A small segmentation model, trained from scratch.
Model: 3.21M parameters, arch unet, norm batchnorm, activation leaky_relu.
Training: soap at rate 0.0026, 12900 steps, batches of 128.
Rows from block 9 of a small segmentation model, named by matrix and row number. Rows with one number belong to one channel. Each number is 128 + 24 x the weight over its row's rms, rounded and kept within 0 to 255. All counts start at 0. Numbers have three digits each.
After each channel's rows are labels from the 100 images, of 14976, where the channel reaches its highest value: "responds to" is what is common among them; "lies over" is the class under the peak. Only what is clearly more common there than usual is listed. The data: aerial photos of the United States (SatlasPretrain). In brackets: how many of the 100.
# convs1: first pointwise conv (model.decb.0.1.convs.1.weight, 256x256x1x1), inputs 0-255
# convs3: second pointwise conv (model.decb.0.1.convs.3.weight, 256x256x1x1, transposed), outputs 0-255

convs1.253:092153115123138154124161127132123123163134114118157161139108120131111083127140127119131186137121046120136131107108158123131121130141186135116124145157138138107138114128143137143169127134111104101149132129128095139101142136128139171131165136132099145136148115146119092120144165143124131112149148098125135038166161135123121099086100166101118078099125146139092172153143130149078149143139114120115129164144120128142123128135119088127110110133112127114136175128147117129118136136144091128135108145158113146124161120132174146147115100135141105145152126113132127109144128134123108169121123131118120142125135128144068116130133117107146171170084148116165153126164165133082101188129158139141134139097141135120122187104093136136050161103108131106120120155126124123038156180150121
convs3.253:081148141041157076121081104125135193159149137144144126125071172129125112123091104129097144148092157079104126101094122121145156131154130122129147112174145162125111155145141145107127115130116135110139134097116142099119111109123121138127161141117105145142114133095135113133149154103117125140087128141090155134114115109129136163128127122089092119107154138149141144089106184138144116146107180161129114150185119104107127125144104125155136090145160119133100123103142145121169120117134131134155123139165133142136113160142115124137083124109137162131138108123095125089138144119160124103100097106126116147156184045121115104119146115096107124096149140086092148066125126138143140154128107119099120133120113135146137111116115101145152125124130113174128124161073097078111143152121139
responds to: crop field (88)
lies over: crop field (83)

convs1.236:134156133132112118128108077155167123126127139113111125164068119124133125133127095164139121114102123127105154144099155159108153127130144144120095135147079121120140134175148121146129113106110107166107128122124125151140151152107110097122135121132116143161078126131115155119147138153129118199170122131114123172113164116155086146119122112151144143118121133129163113165140129101126144152091130108096226140100135107132104112139121126118191127134110143131115119059127182121089140133125097176078128133116090131105104120105154134149133106104133102137057131138141164144137124122142106133082099144107127122111129117123090123083078159079125110152130165116090125121139149170145149158109107126150134134121114132129113137129109131149112104166124157131126117122111103133090203170137131
convs3.236:115107115108136142093107146128151111104138141153180130125115112151120113115146148120091131150109171171102181129146121148130152123156112145092150175151143087129128113120096120113118143185146124121136108167108141145083171105127132102109115154139112114102112119109141140103197077154122097164122103108150141142124109098155068177118136120127132145149101104136120117121154108118126126117155123067111140155110134075136113088108133109159113135130126099171092114073103160127092097141118113117135138114118160112123159100169112159182127135161122160105202133170141129177118134085122109135131102136146159125134134142146133154147168109140157148114097172092114161127126132168117147123104123143084114112156149102098134099134127119096146146116125119106125109109131084123117149132111142
responds to: crop field (65)
lies over: crop field (64)

convs1.249:151145105103083153115161096150095119120138171142115140106112110151150136101111155125136169120119133116103099147139106179073133114155143124121152114130157134109106175077140122122211089124159137157144137154144106134121174126143134147117138145109104131135145157139121113103146125166107148103154116124185113111120112074146119105138097106140170142109153111108143142135092151197135124118145115134095139148116124148166128121110129119127117117130116142145143134113143117106097134121132123129137118130130115134122118115081133116119147119111085122112108125074172135112157095159140147159132144144178114138166142134119124180137087130100042176139152096177121077129105166056149158103138146130153160142130121131129149160142126122120127128121126167111129126123100186131133140122153130
convs3.249:126156105118122141145125148117118104141130056119105152148152062154128111143115133125151123137129116153128108088167136192109168102148096114140074127137093125129150129152168160123115132116096116133144096099124099136184128101105136122093109120085101114158148126123119172149144129147099160086113094094132142103103142066159096146128139125149131155178138131124140118129141116112127133131125128072112125093169109138094121114103126130131107094111150151151108164137160135113086125144178137103138108126132106138102111093142152127117094100124153136129150166118165133123163143144103115169118124113114118143093129095147115133130142104170101118165091119151115088108117090134140134137141149140112149108078137167122159154149157157103117120118143145140149114118085175162121102111055121
responds to: park (27)
lies over: park (27)

convs1.213:140134125102130118078117127070139131129135093124145159114117145155116130127124100165145099169131122146113113123109118116098098096142165154110134092110116139093206128072147139123112119110096097122118129107127115152116119139167127093081076136098158156129146132137066149162146147135116158181133140129118123135095111119112118156118097173123118128138123164097105109100086133184117105098088181145117143102114130110130088135124147118116117096145143143123159138144104090086098132114134123119103124139126188133106131125140156150132115100127181131158119123152151149112094131112067096132129128169115134154109124139117146162119182126105113130081152129143107174151131115135149156089178128084091110107090111125139106126120141123139136110109137154093138130132139102132130070130138117
convs3.213:126142124134104186132116162127092119146104128113160137122150101151135144163131125113119141129124119117150121130140116118161142090126139171129109166135138152110132100150116092132152112157128132126118156132093138107121121101124145104143117140154144142092169151126116131154128113101182150165162087083117152097168105150146120105153128128113156120090091141160155117128155125101143138125171133144145104132083088132107119091131096123134138186074117081064143110063138175145103123112176110147141109134155146087132148118170093129106106110114102069136110103133158140094131140147088105129126135150090143146107141145127117108142140144150184121151146154130144103143130109092123098141129153111173128144165130073112182098121099104156108087127128113136129142126162126121136118093156166
responds to: park (82)
lies over: park (76)

convs1.190:100138130147112101152135160136090133145165140165109134147141138142145146149134123160123168123135116080154255107124122126135090128133156116133146165128125165135113120132177171152127184148127117105126109122109141073126120124146139195152127162146116106137133092137113128153151144137120122124101132151100086090158146135121124124118126120145135138167107087113119138129115126098133095108142135126122165150127135133112100137138074102128125141120137141159122159169119153116108134157133123148124110161116146132107132102103181110110122132164127134120133086129159143107118120127138140127159113133132144141126133083143120148114144159104084103091118156121109145170119162102076087146159111174156140095138152162119119162117120143126104162151127142099119122134089146182066160129089121
convs3.190:130140148148096112128142151123120143104139117081136132138160106125123134123112153109184152144096154117135120140152107142154117109146150129130113125130143128111095147141158135108094149117131127105141169174147087097144133100123126103149123103137130119147123129141134152077100146118110138166120103122128116108196118102117154151147125125155092108141119091141156164160153121136121126129120130104139146128081120118158135101134093105137134159113138106139143161126123145122117128112140111165149107133111117083135094096145159161120171160119139132123178141120110145176140118154095162176077131147097141106163125126099201163173092096144125137099092125150158121154180124100162084080105124115113114155097146128125140157091172114168095132159148146130134140092151074199122145119095135
responds to: crop field (34)
lies over: crop field (34)

convs1.145:122140116131117148124137175153125112121118115106130111101081130140121152131128117111145102133135141130116147149096129099140184128151148141127136129134096124125124146091152095130127156128155152128139117126067128111094135120102129125105080109131148123163138124155108122141135093146145120112058113151124125122142091121078069145123114177113128108120128092118082097046122124098154105115132135113165102139131131127112104138101123131118149144155111133124145104095037157153143129066148146119137119150114140121154108100144135161119136095132101127154141115127127109130103124125127180097132120146149118123146085096162146105157130143091163119139162126150138148157138133150160126117100159086143113105129103135138153058108094085137107129133132102138140112144097198128208115123131138
convs3.145:135135149135121101142155097129095116131125113137132094132132128148159109131148128119107149166134110114139121135099110081123140122095094146105083093144123186137138104142146134149099099109111163127099088128106088148092142167123092113140076150143116108133122144101089151143124137106144118059147065186156113149111115177113175141139162153129123123110139134098129117193142113148110155114101130111170146141096124147122088172131145117164129182136126135111100152134097164119163125119153150146119117124146124085148123132144144117071104128129119113171105131121130097133130140094117095160111128150152132105132045146126155161140104111124132112134136129122115146132124096139169169108168074128105089104102147121159148161148090106143136106139121121140161123111164130121151144130116119
responds to: crop field (75)
lies over: crop field (73)

convs1.84:133125139164128105142169139088116135132122128104115167157162129135161073169122120137096132124161124136141150087118128104109136123139144119115152080074135131125148099128104147126120148125102117095102114100125145153178125140106136153141109099123115150104119142102132142147136115165128162152129137135161159091072142130138165154122127189152128108097143089143140113138098132112121125104154137094127100089111129105088162113145143149132119161156084175114147088140132139091087139130133152060102131141144120126140151144151151176136127097123171154137128128143131127114154123160094116152143137138129153116136125130118160165161106129128116140141152133134098123126145101134093136137112122115182049146106122150187134127115122105109134180152046155131116179111132148130149102141157105
convs3.84:101154108100138153103131118147107092102120122128138140138125127121169126113165142100073128110131139148067147119164099150102147131098126111148082121087125173136129139154138133126144079104129114129128087116114118114137090163137092170134175125085142096142113150113078142101104123159134125175103140119093101172134132138172150118095109141132092127148150129149112132132147177134090156145132161142145074128117105141142095140131141131115141154128117116089097148075137081165108127128131124120098109110109086147118139146124153102092101082133143116104131156122152105136072126136137154152082146080157138146104151145156107167114131123152163112086123098120101123138096128112091106123095177117103136150121120107148154142119168127146121149119072127144104086145133113145090143098122111
responds to: park (70)
lies over: park (62)

convs1.12:087138138133148121097131146127131132138118139141137125166088079127168111138124114167120117124136174136137090116152110152114170109145154133149152143101099106121135129143107124112153105140131124133145114115146131150141082104112142174144165129104121113108093155148138169115138131129123137178090126147127173132120135137104119138134111169096142100133102163146148115059140138111136115134132095109145122139101144109129130139110132147122155159136094110146155143148173127080114094114136136147151160127137143127150147108120138153062122122158123143078164131124147104137112134125133104104105133143109076120097134134151116119093147123100123124128160164131171158150117117132174124118102148122146101095134135121158133062216078118157165082123112128174125134152132152148193098094191149
convs3.12:110127113171162140112105160148143101156103115096132131129127104099116107138154155152096085116098140171111092124115097127156085100148132131105161149116171158128170098144160127113103165141113126164126140140165136105169125143108137112115170095132155112125127098126096115112139143164144133103133098152098041087124127096100168147127173149140115128141134149159110139115120114158127140090165142117131118112102096146118171162152110109121100132164122153112075088166128137133152138121120098114119133079122175130142144163115137097128112091152172178087120144151103171140137149120111151131114170107127129114122147114128165106154117104151145095113125135132124149120123142163151127135129152107123145129083120093163095127128130108102153084143131154132142176111175109099106107116155155
responds to: crop field (85)
lies over: crop field (83)

convs1.150:141119112130141127112105119148109090158150135133106101110093129119130075094110158119135124132128112061116143112118089141133135139120098139117126127141141126149112125131155157110093130141141125144146112166104114123144107095117118091124147123113116124133135096136118169121141126142132131092149136154116154107130143132135198117128160130098129129072129152109106134181145132120155100149160155095118032109120127125145158122136118126153094148139107096108117137119129096119168092117096138137127110128127124139125175174132138159142047143141126121105128123126150192143136133151117126126126133121142140126122116164113175145149134096130132124103163111101122085135146103149118127117143135156123141130149130078077090089114191117162087119120119149095136135122108167107137063044090146
convs3.150:139106130111088138136125129116107123156111114090150140118154127149135136141131124123131141105079113144122109117155133133177163142134091123142126149107139106148139128121115154120137139145149112068121168118149146125138136140124130163142079122113116088132124125083096100131092173079077136130159103173193118091125145136114145102083111118140118123104123132117102096126083126173136143082133111176143101184110105135161160150087079132165109136155106157119141119098111134160117102112115109095144129129139137128114161145147121147154132185119154150121124119128146119168098132083153129146152120099130125096098188122135098126133169119133169148116115132101131134159178105087159112106159123142124134109133159143155142147104109121133114126128147115185124143157043112104129102151155125
responds to: crop field (87)
lies over: crop field (82)

convs1.25:104111113166155126093124111119109107141099159124108123139103104150108114153097097120128124134123106139123154117130131136118118118122147112130120113154146146133225133091165129101121133150191116115162103169144125107139118148123138109098108137120159190149110120094078165112116136097116116140124122119135135137074121116138071134146187194128134129151138089103115130110145109197134102113094202155084126120127144129120102115074133119153140132106131121140134131116127139140145149151151101105131105118115173133142121134107137143142132109133136158144145110177138152082049101113157143174120171067104130169111180130112147122127133135128158117151135153156148135104127135138154146111114115156119155150109109122099098105143137132130130130115110145119167132148115133092104133140118123
convs3.25:165111117094120102086145115168108122116159137137134095137110137092154086137142123156090056173148124164110087124129161136134109104151128166122141133152098140125131130118135151152144170099136078078143129147124138121164132151124102116125101117114140123119110145134128127129153100126105158118135103141097137178097175132151108105135073130100108128125158133139137140171128149185151106135090094093128146090158144138139113141135137109094155154108130101158101130136174121111144125138118155138148109105113115117121124127123119108162132182163118199127109115104130159126110082148098112100112154173108158112131123100116161163093149125098127133125125085124177142158105129180119161119113151131092129152151131130103132114156108083138109144115143111143119146079122081130156091104120094
responds to: park (79)
lies over: park (75)

convs1.59:135117126145145132129133159141123101123114151164114119135114165095113128127139117143164122098133085115130129118121160124084088124124135140124157117179101107114119137125135140132169153121128103106162146137119153123127138113134148078112055123128145131131135109148102134134130152144135110113154144137126133170140145113110117160134164127155108173114148141117119115135110123157146139168078092135139224132076115101073126125094124147144106093078112126135120101111139113135097161176127120150118112144135118128088130168155140129156181136125157096144101141155132117123172125102138132145132095107110153109098111148131060141158048154091146100143107125133127129122123139129048139144110121115103122114123132142119120164070120104120127106132137130147125104106101168115095169129183116
convs3.59:105135128097119101135117114149125161137128124149150112095159132106142125155101101084160126130160165095123156151166151125099203142136130139129114110154132091113111116147088114111118179177144125133134146112157126131134135122093095112133126082126101105128111106152105178091113111121115119125123168134169153133163097111090094134130120148127192130131122117162141125053111136129142142148146120163128167154117130132119139126110157140139150115135149149184118093102108110150103140095139121139134119159085107121117105127128107125067118079130125106143111133155121102126139140135148099115112122180137161088130092116191119120090090119162151130119118132177152116143145123120141109136125170124121112152168078132154120060136114162139155147134125127128135136099159130141066123132151152
responds to: crop field (95)
lies over: crop field (94)