From a checkpoint of a small segmentation model.
Training: 12900 steps, batches of 128, held-out accuracy 87%.
Data: trained on aerial photos of the United States (SatlasPretrain), 101725 training examples.
Rows from block 9 of a small segmentation model, named by matrix and row number. Rows with one number belong to one channel. Each number is 500 + 50 x the weight over its row's rms, rounded and kept within 0 to 999. All counts start at 0. Numbers have three digits each.
After each channel's rows are labels from the 100 images, of 14976, where the channel reaches its highest value: "responds to" is what is common among them. Only what is clearly more common there than usual is listed. The data: aerial photos of the United States (SatlasPretrain).
# convs1: first pointwise conv (model.decb.0.1.convs.1.weight, 256x256x1x1), inputs 0-255
# convs3: second pointwise conv (model.decb.0.1.convs.3.weight, 256x256x1x1, transposed), outputs 0-255

convs1.34:502510459479405496471520426511437591536553489492468499481471369540488510411491556479455480439497509471448465523479539586519546398375485399503550442493455528496498495486510553497522526432510492518486540501499430474545509422476477680461495466496540502445498517469579522437501589563540450594535503477476580401504524517598511442466471549513497525569545504526481481524438484536540501528464574460485440538406505563461499582545300534475485511460512513489426543493527513424526514483563485554537546435494465602417549556608541507507453468450550485507397501409458417432522497487546551487416485508493455564509480554488510539447514471468469536542401594464495482483509579515407519477559515522480540538575510423456580528431546563591499411519510578474448503541495507420590528466527560
convs3.34:408462590476544534506487476543500541501435496470569478418467493550490531542504555501470532551574506481544458527574372458484526440640467492525536479535426494509542513499528428488473531548445557512368526489543536462473393550511479541510448596629489577477395474485591411478470484515429516475514538472430496474485406424566518464515554441462524501468521472477461568508522508508583533579458574492550530529522504456500442611548425435540511529489463536461469505484513515616463571547492464541537503445510440428559532584662442484419508447559517493523399424420524391401526414542480455492478544538547505567538451431486565460496510524487481480525466491534525490496548448520560421493400478497500513488455495506525471480592503519550403436502446446550477583475544446488530528493389446
responds to: crop field

convs1.47:583510515492526490461464430521470462499490449490482636532498500513507483444488490525513474535495544494481494491500247627450508495474516506512399501422497492428496453524443466466511533469539524508448504462521450523426526543501522445519619503535455523483460480437545534514529523462490481477510498458533510561496469507503533447452479527522497473528465378500592500615552495498483479497524500548456412538524534510481560445480576506482560540524533475507512505519547540455412589536464460510407509441493561537455627513477504530564475421547484474479506518540471544564499515539474507411447457529514563462483479503486464499523493495495522498450349502541494502451533485543433580507517509499465476539468483388485383587549501577515598597405517508503459486545535263473408369430541499
convs3.47:502632513521479496531543429540444441474477610556412531428435546464535517476511477546505497462459469466412506577415507579440429484547519604491489478507523539560488552458584517442426462441444517466456565510585536506445525600478543477467518481488516543494494539505524448565545388546553572454581427489537565593434510455484487558576449487441510492532411497469504531547545464477587586486469528459434299465504487415515517426489563567575503491501546512544557537467415549532460568523470492464517516531471457596510515384537478550492577535476522513500456477513481512545535427534519481563413490522596434521483461449467559533398530469508388495446419427501561497503474455461470473424527418511487523514471477426547562563478494460479454527463487478489386543495448538492530391497515451
responds to: crop field

convs1.117:547486512475483570420482434463492514536436496451510527481493493538601517478468536491586522478525506570408436475523421536584571551460648563538536461441449554554494454545455538509482565548480504529437517484499489530552459541523525508481479579510514500508443493454471466560546427443470472494534495485506494524481472512495464512499462543474510473430625516506470435368511488551492436556516491525472519567548556518405506526408552387447517489464521497468506546418546468483510381482466374519520555458512473446419364522527539475468481435543450426514595523425543476523525430489458408547491611494460510503376444505423384438544546525397411521476570397490534427479479504496521509444438441542554470486474464470607503588484486536574480540434449481511605484527501476444521377491538475
convs3.117:487516472460530461459442521527488505462520499448425494570454542479481559562458568601548567399493450482552426373491503509488538479497455466502460441486472491464437419493500568493578488532532565531589391438473474515523457445588522496463471572479516520490558479474433442500559460422510518497505479444588507393506418615488416623525440479509558408520490491466425500428570479508485503499533545541469526505533479503437536440547503468628543462469392439514477462450601558463480524491453491562542480430463528596514609536502503531554505473570504543566569454414580495446566496444509514579424441443489572541452520409554447558530489506520550459609488469447496527406542539488531473532530556413599508481448543530515497523559425428524507500453420488476492515483553542493458539560415603
responds to: crop field

convs1.63:505470529560417425547581459472598547541461406519451456567502519538524497545457556572494434518477497497509494446519535434495497504398473451392451565456522456532333442523576571533513387508547558471500553532504520508463473475468498556524514459517555457454543552518513566524527813503507488472501538491549512432375494420559414479474487471491493571521542531492430414539474377469540547449492515502493492444551464540498512491515523516526486449505488599504585489469520503631510523502560532516684516531578551542516494512503511417502511472492497466537525465540529484488508575571414536550504534582479481552482440484509522492528467532494486461456393537488564488483489499530451486405537515462528513454446487519509530530528500526456433502470482469508507506452581494556499486464469537
convs3.63:533544522476543436502577500420546514436546575560478436444536533504503535469512519591412430502478471536478520485464649562462446532492523510544527489464535481560576506582519574526442532543642480555554468503498514494518601512488515406366500440436476483517447519527512477488521536512478571425398507507505560489450567494421533511500524528571514550526464416516448541555474516581440530523439434468451526694464552520602553441392516463411436545455443394559578491511475555493418438517477525457475511541465518499483552559520513480472566538521448540555544584552553586515519479597475542461527483553549594615487486502531493533466511464534581473463468527544519507499403471541499562495464581512450443494511510472491516377538487533536431528523565551464422531471461471502464553565471480
responds to: park

convs1.15:564475471445612486448606551465513482461420573480522497510517454508489434462507445541608378359465568462464490491485447516487511571546474513520562525461534489483544477507572447498556493475530469516509532407505495490472535491485469452536536526505502509561449475505502551491554396476447496576485508488542426608638486413481571507531507492439442574478598453475583518532456522525565544512566491538461530493456456507468536493558468478424562442492402546493516621501486517515569563542501452569392468467466583452548520475581446533569496486438504471440501515420516546551481509594478493517491447539369535532611511565502503409512468427475491438511510495499492505495484520482472521467477491450477571429510523505541537540672488511503723554522486531477453479444492529542559558543478509
convs3.15:524482493605519455479561531425570534518535534486507605542433498571420515457541575501472444577556587478570568454548573518488481433569470480499503496590455443543634522476530490526461533563518513532423441543609427527547531480540382455476437527514488489483565485483472560510540564478564486505553464389484635562529436405590468535466494522444623594463482534549468518512505509552505481505482443497539476489485480487490488446503474506429537553434443464536513515533491512489493474503558532464529540480530434550588529558442420410492504415475519549536454431419502531476469369496423470486479451540532546518524500425438427458435593564510470518417504555406505516425530454614532500549539533528475485478510461500449495492613550434430471573458502498550541518435444511561397456466482574
responds to: crop field

convs1.28:467454550520506509439526419551539500525523464452431456544513519559602456437475537589453483507475568427509542550512551470515485581472477541473549609402515489507378513561514511439553464534505446521513407343528494343524560437464507462436529446479412540521504479444491456556514483565536528523516491543367444480490439466531403479497492506515495521394532472408462507494521528565555567461550566479491493511511503476507416466451489515535520412548554521493519459507496532536507314496533504655398457492517458498476546481501602437552511445527428547461444564501466502468625491501432495547502607527464535496475464526554551519542535538520457456520659448447585506500476512454500500511549488459614488469545592533514509529506516475543457531546498503456517454492482460499565477513447544
convs3.28:430530568466517540543527440521443500487490496481445426535450497497501487452634478582541460488451511495493564504594432475449503491508511518446528512534511469497539456505528581506464536577505491516535574520513528537451475541450516492529524472511472613532490437468469581564534513447509602490480505510465461545457486518497643448539482434470380560496487577519423458501481471498454436521520470527451532496495551438532452531505592479448544472551417600497500485528387614457574490540480431573503474479577530391479521520464416524474431520476434640524532544555400430413482499591489547448474477470498518527482476556519529550447549527500383509471587546451507699519498368532541556543508528444482525510470576442538502490587528517456500512378521561458372481475484501501510532555508527
responds to: building

convs1.152:473392485493506502593507476544514441457527606499460436477543534526441608482469468518492438559485501503463520477518426427496489460408564520557506593439541459501423472502420465457419511543507534473533541636501505473492554487515529519412486537414430508599575583469535500468493572423535562508559459452452447545478449524497438389500396549497512457446550529510492534426512509499518500461590534549535512482366510533518499513471541523493469500520541588545522507525549559462456417520552512474484443502517544465474404498489527557522525503549498504539564534443523466479584420520452472499317565477430490592530427578526506439524447503551561540425452542472563506504541398496502497340523395491538500525442493504562538539542522487461558624495474486494490483422601516419470565506548517
convs3.152:565497500425492481490418459495572481481596540415581631508494579478608484442427468513501472413546512451561498488510455487421608522546470572524485493522410536565489458517539527491556451472438517506470482496470419549510482532540499512527578460486590514532482526444497499466402468529513596574548559474464495502473485486510497557582443477543467519523536558461558532565506597569377472472522461561490461477553420447561609471502563573544449474620466459514492538513584459518512502456496545491480481468427474465400523470496520475453418488472441534521513490500603500502440519504506463558522566458473610506542496530582449316474527530533544532576507493460392452601466564485515554575526481538459474560597483528466521475482496478495473537474391475513545495554443542571364471490469561
responds to: park

convs1.5:452532498526480450486508483477532410524584499452519591477489549550461519540482521496507488554545517460480427434467438539423516458518498490428473425449503499481540508463382548530480581513479483543373378456495480550484517482535479455494514420449521443568599461513535566449551549501485492490572476512646575498520510537504557532460569606613490503533507258517473446508612491453524549450426544518467507408616400442559521527461455510494514478490527500500531538465504523499501575475467507585537460547482463535435637526493507522549558470515529491568573578485534510522441448539446533507416449513463539449469538437527470533539522506511418572475410546514496519546487540503469513476460502436454617485539513546430540493505467510550533529481418544443442468540526496436475433423606502
convs3.5:537481519530475531506551453454440481548529418528601501485430486461586475501599458553591576534457509487437483507543540519537452557517502538509481483536460423434467524459428524495502472532522486550482484556628438520529492599450438520568525548477484466496507465641529518519569550544553426490529446513472555534473538470450447360428507432477578514540446460497524463541523419521513455443516521480526522534534481479475422432514455533467427566414466481534558370536379506495504492424445555559540597475558447389425499455528438475525545514520434546455468574457538450515466538553458486568525404587520497466506428497493420575503439478525504498485518542548584464520458558417558494531465482499539424528528506536435409423560384414471427521472477520643497441584455505499525496560471502
responds to: crop field; park

convs1.234:551483550544595452483455524556497450426474545478458473458520491530562446413436437558444555518531549387495502427490438662549498482488550465375547459515487460546558511431568544447426381518550516529490538551551489563484496511491500498589553438486461458511471501509430465484467439569535536477496529516525543572490506492452381535482520412509481513457529472511468475522547335412559560487467629540608472580371487485486493538578517499554447434467497559518451527517447495482547541513389525455482552533470505477495457473485462468414534465472431510518469576593345543519463540458536497471438538504458540485475566457587469471492396493539456517546552498498497497438523510432549479416416532511494452440476488506449566453452550481528527486478470469521520495498444476473516563393396518
convs3.234:493569502423464462479408467476587495579441503541500473382541514461535514513532429631495525510533471502481493465524545487535492474540560540574424541504515441609429591478441507522524533528551490431568452524527520449565578560581556554582559483567546531431439535520507500522471468528500564484492494527442499604482532466441492497508417522533421386470536523510548566432424574472394522442613465467511485582508455566538608429495492455405492480533495419542476510433522532570516562526549499403501499573445516513482558602448524491487430432487464524566518509454563557537505530622471479443499422476546498530515523604536456486462528378631565485508461500460490495423487484514456533480515474564529549467462500535583508496430511533482475475582527560469597512484411495471437442487503581
responds to: crop field

convs1.252:522581501425509437530557504489466524482496439534567517524460519466597500489437460536492489540549530466486447535574589456568505499515464462578453473503538512503485497497468497484500432498378513477502447503509521449403498517430527458517452525466510525402516415610552492545551475401523480600451473573534532560457535609516539587474543476450521500560503490523485494428570462468491564498504452546507764497446418534511497508500531553475524448511494520566506495491490506526421459459497440468504488466455486491513489472484464500470651438502496485543472562453478525477575489516525526490468539480482491458490505421529466449523462524497573405504466620531452498455536423414518539517554438519429439471472481564479500488411484523477533520526529472491560489490491521495621777536452502
convs3.252:531504478474412503483530506466456590499453576497540557536438566442465524492458479445550525467500580474441554515463514494603383513535466631514507531530555480466393500523430486535529538519523558438570563493473462537524538457454546500411480475565484546541443432534581495460514476517538495523482510461555419469531510488486543493548493413479417481531478509560524482439520514455589485526510465532531548516545493470506467471615550520512521530471453444435413590406395452539570535512561522572430528413559533596495492436443497485494341438459452548502593559509446487557496522522549470548547565540486448535472530472493551485503504515518546463500518722512449477451469526473513556583446468483493527437468503446522502486473555606387526566531456550491525545550437429477491657464460513
responds to: crop field

convs1.9:485572475468587507495468563584574493484549449472509509453468562387544449513534463531513522448477507560479506514534550426500502489579486535574525441476560483511551533516410440481454477519545410553646471504501480662544508506482452519452614466490580401498580572525505474482420460444506513552557511462530476482444509489509547558546497549495456531386463521564479582444445500450409489521432471522536482435456571436529574502515642503482510578482448506488551437564559483458463520483559579485449528474442525501459537498526463474448485590445464501507530404457425437482484551412517484504391507484578532530487548461455460532496543546492477545472534495550520554443470581518523484424454441498483431444479460528567460545505478460495613533532519475388442688420504498501420490511537449
convs3.9:522529563599491515457447534481553551562531441480515524579522517523479450530538520524496482545505422485484500488544546549509517542468500454501531468522463497483636507516497511634554421480562572435490509533524487634471458556504456485513374454564479428447459480442481570408414571474424536468486519544482523471420554416573482579439443475462523466492489462415439511535490430527510479484570564546426501521534518499550392603492526423538509565552496549544483476442574429475632507536491485484453530526518523477462497481465594496496512507514521501466486513498346544561504442383589514504537413491529485485483573575467502556455395583538483559530518385420487588467561510496491503568518407412477583452469439434521465485515440472501548434435424440520486461533551534445419486524515462
responds to: building

convs1.45:566430526540463417595556555520508448556479536522459562555553477514582509468465423557534416517520542536503447490539535444497449452376512503445476491475516532522443477585553456620533507473463486502506557570455478552491508408526543524520502518396408497536560502451458511516454627547512511527572484451543575512515489518568447559443546609548509505463536581478477504525435446469569525474515462407546490471581482568509481451489511590528542499510398650532543512502492461499573443444490485421441543490450553512493626566552546444435469544461521550529524546518530457428532477474442590435458500615443416469447528432474483438478552533569477467505471525555523513505421493433495498450465472411500447478460509515606464517467558461498432547496615461492454571453562480552422484558614476
convs3.45:492491423485563449572488415567506550494592557485563536532521500518516535520490445628474444524412448379589553434399539509509440556516552491410605567490495499473491493434498377493434460541557616539449560436522529475506463486604490537497488523443502447475515500468505466528537506489488555436414443568530414417501463399456525571458456538564523463514548423477520468432471494571500411470516410534522564476538553487508476417586518475455486517427503424542495562509536572552578460417469545483527552482502516547519485633413452544561376501565513547512454490511521470492518526474500431459556444581591494542496485473562492449453598478523511465431573422481436518562486514482514536496451532478478504514421471526533450489481430469460458450466498569484406482482529456420517401503497430
responds to: park

convs1.79:543462435444547453555515413512465478367515571527466538481529471493501532547494440490439518527448513571565432457529472546462521466510510489453498535538526461485517446500464422441450463422459565469540664540445500568563506509449502480504563474486451503487437547465542399511530558560476485520496416476520500616499492512486503485511519501578503577564533583492502454546510572418530523540518402559542509520491492485586652527524588593479456542471409546492517451409534508421512426539510515385407423459498526461473569530489569440460481418479526484577579502559489466509473403516501476426486471487450491478497461492492513465568423514536618548485558451449342515476591417502467519453470500632587552533546485554558426492525513448475469529561606520521454499492510515540446488475440485
convs3.79:597482502483506490501521568433469454517470517454538529471557526541486539509533448540493412509610507494456451549530457521402532548511508432537565515478410518559454398441552414422547488478515469515438417556576571358522437546499442482479494468582522511499514451482496495550394500521399468424514550453585430571564456501473434491575530471557418533492448459445514443393437472605597528470475496523540528453585457411562528519463470506446467455433389543463495408534544482497467541419442482424515554518473435607441499548484554560524515543544485466427430521491495563475496500521511400430533524511469529563486384544571475539495493553520521449558421522473468430477553475459531432524553490550507510604490501591501462646504494504541573498555534536534501490505482459466436554563509505
responds to: building

convs1.193:481468444522462495505437433537486436500476511454500514517448546471504535525499496443500409451535522548570450388454477537475508510527521498511511571565493424497554535559504541394544577548609460493412518443509500472560547511462504494546550434539477464556502600517576524466556472513492492507557516518574572459548522473546457612518513487557534464564563312511397485481540549511490546490521395492485443526532490540469543507482475478433467541505435581466604542509498513508540356502577562587555545524458531493403520463557526454525501472535633496546475554480437444517557545545399352413562465532516434455484411561542623568497435547532516564533411459454458474443496501487523519564424531514547475494504343524454455469500495528443521499463521481471517503493490504516471467476402535
convs3.193:480515602545430455586449571575440526553525588413452474544533487530506456503611556420476528490566565437499449631528546486471505490419447457454495511498499590575459465569505578488486450488455511500558516523540555416541563460513561506457509509421522394431426480522417466456531350441484470504478551553493514482491550535516552471459414554560527519414471455428540498518538557451558417490415497441437486501496458480537420632524599485507502553512490541596507451508484506524521501502438537565471542460449448477512551539553466429456427532438497505486564479553512467546481458562566398522485587550553446461526550509506499480447494554525508539485475444483532492459530536575492425589451464513511485463460443586496456584433500580473474540487486527580495606465546531434498516525510658
responds to: park

convs1.82:679552479426554580509422471470506476498450476495580528539505440532432553477465493453475529474504586430521508528552437481523488425389500536525590494568492469532569576422447414445612457500536475538425445586482477545535498525503504389509514517504480529501522500559495542484515496594526494463483514448489560520536511496453584522473472532498477466443567635498526488407493477525514554547603536558462482505461493508595633504570536492570552532574463463548484464493532510424531470517469437429652459527485568493474540499543458467498438457522527463489556452532530498517506533486554605470536481560488529450542596586482540442524459459462399550577484550490507541492530391515469595510580459497363527544487508489541538505506500491501605397518497441486512502582535447483435436467566551
convs3.82:505528516560518535592527553510487474494487577529507471507504474466400592549476518488453499416544386583507484529421518518539484504474564465564395500451432462615484490491436545498509474542496439435528482494419471490504550487544460489511481498384542504526527497494576445490443427515507433463495479481509548386545540569538519519589473449542533502490519459470414533560557457517409511517500465459460536660480598560486602461460442551512431512553521472504569496456570502453507588563513501491571496568462464474512459543427637585514483423523460420538543526506523474497588520450505446451488492444576445558553462505469522558621503427456522516525478510598560478591476581456335582473538466514505548530442500419481488567523511462416479518461467411508538439533556514512477537597469517
responds to: crop field

convs1.101:660564543450467523503468480537549442501536437462497483511543465486632452430479530468451444272505505454560484469533513527492531516446429559470497500517466446529539497462602526471511474526483490517540456471513447527486485497429445501475455437583475530438467469518488479469531552358521534509492523426534463579444513481525511416527518489449548539450539436506468527391441519424456468515450448475463526553526484551504486517576429501522449548467458446464502512491506480512628641503514450484581552524444370521457512409558519418545404477519525492490558455520539549448453455454486513540435509491474469479553534479510425474497479454566399533496494482567509468495520501518609514520538436536525495526496597387548423479622434415570493494494468476495492458461540475511469352444515474
convs3.101:502592512491473521511509428519519545516549463544540516482438504539470482485543390543478538489590422501501481443486508512384490455548426523482471451470496538479548560497527541504448537422448405398510423457627442517479467614540524518562504402449647450478532468485518461577508483490546468478531480514474541482447490507558537451523429425535480496410534487442603594546497510575410589472583540466443455480534507510505507569497427478452389557516529534473544497450434503541412594535536468484532535578460498513471573511534537508459580495552524387474407470452488519541553383446449447523428568597451546508511411534513522480544562484464503602550461470394504445476502485499514352478495442486477515530530505480456400486478539476506584448511535458572484450528498578533433462531549525
responds to: crop field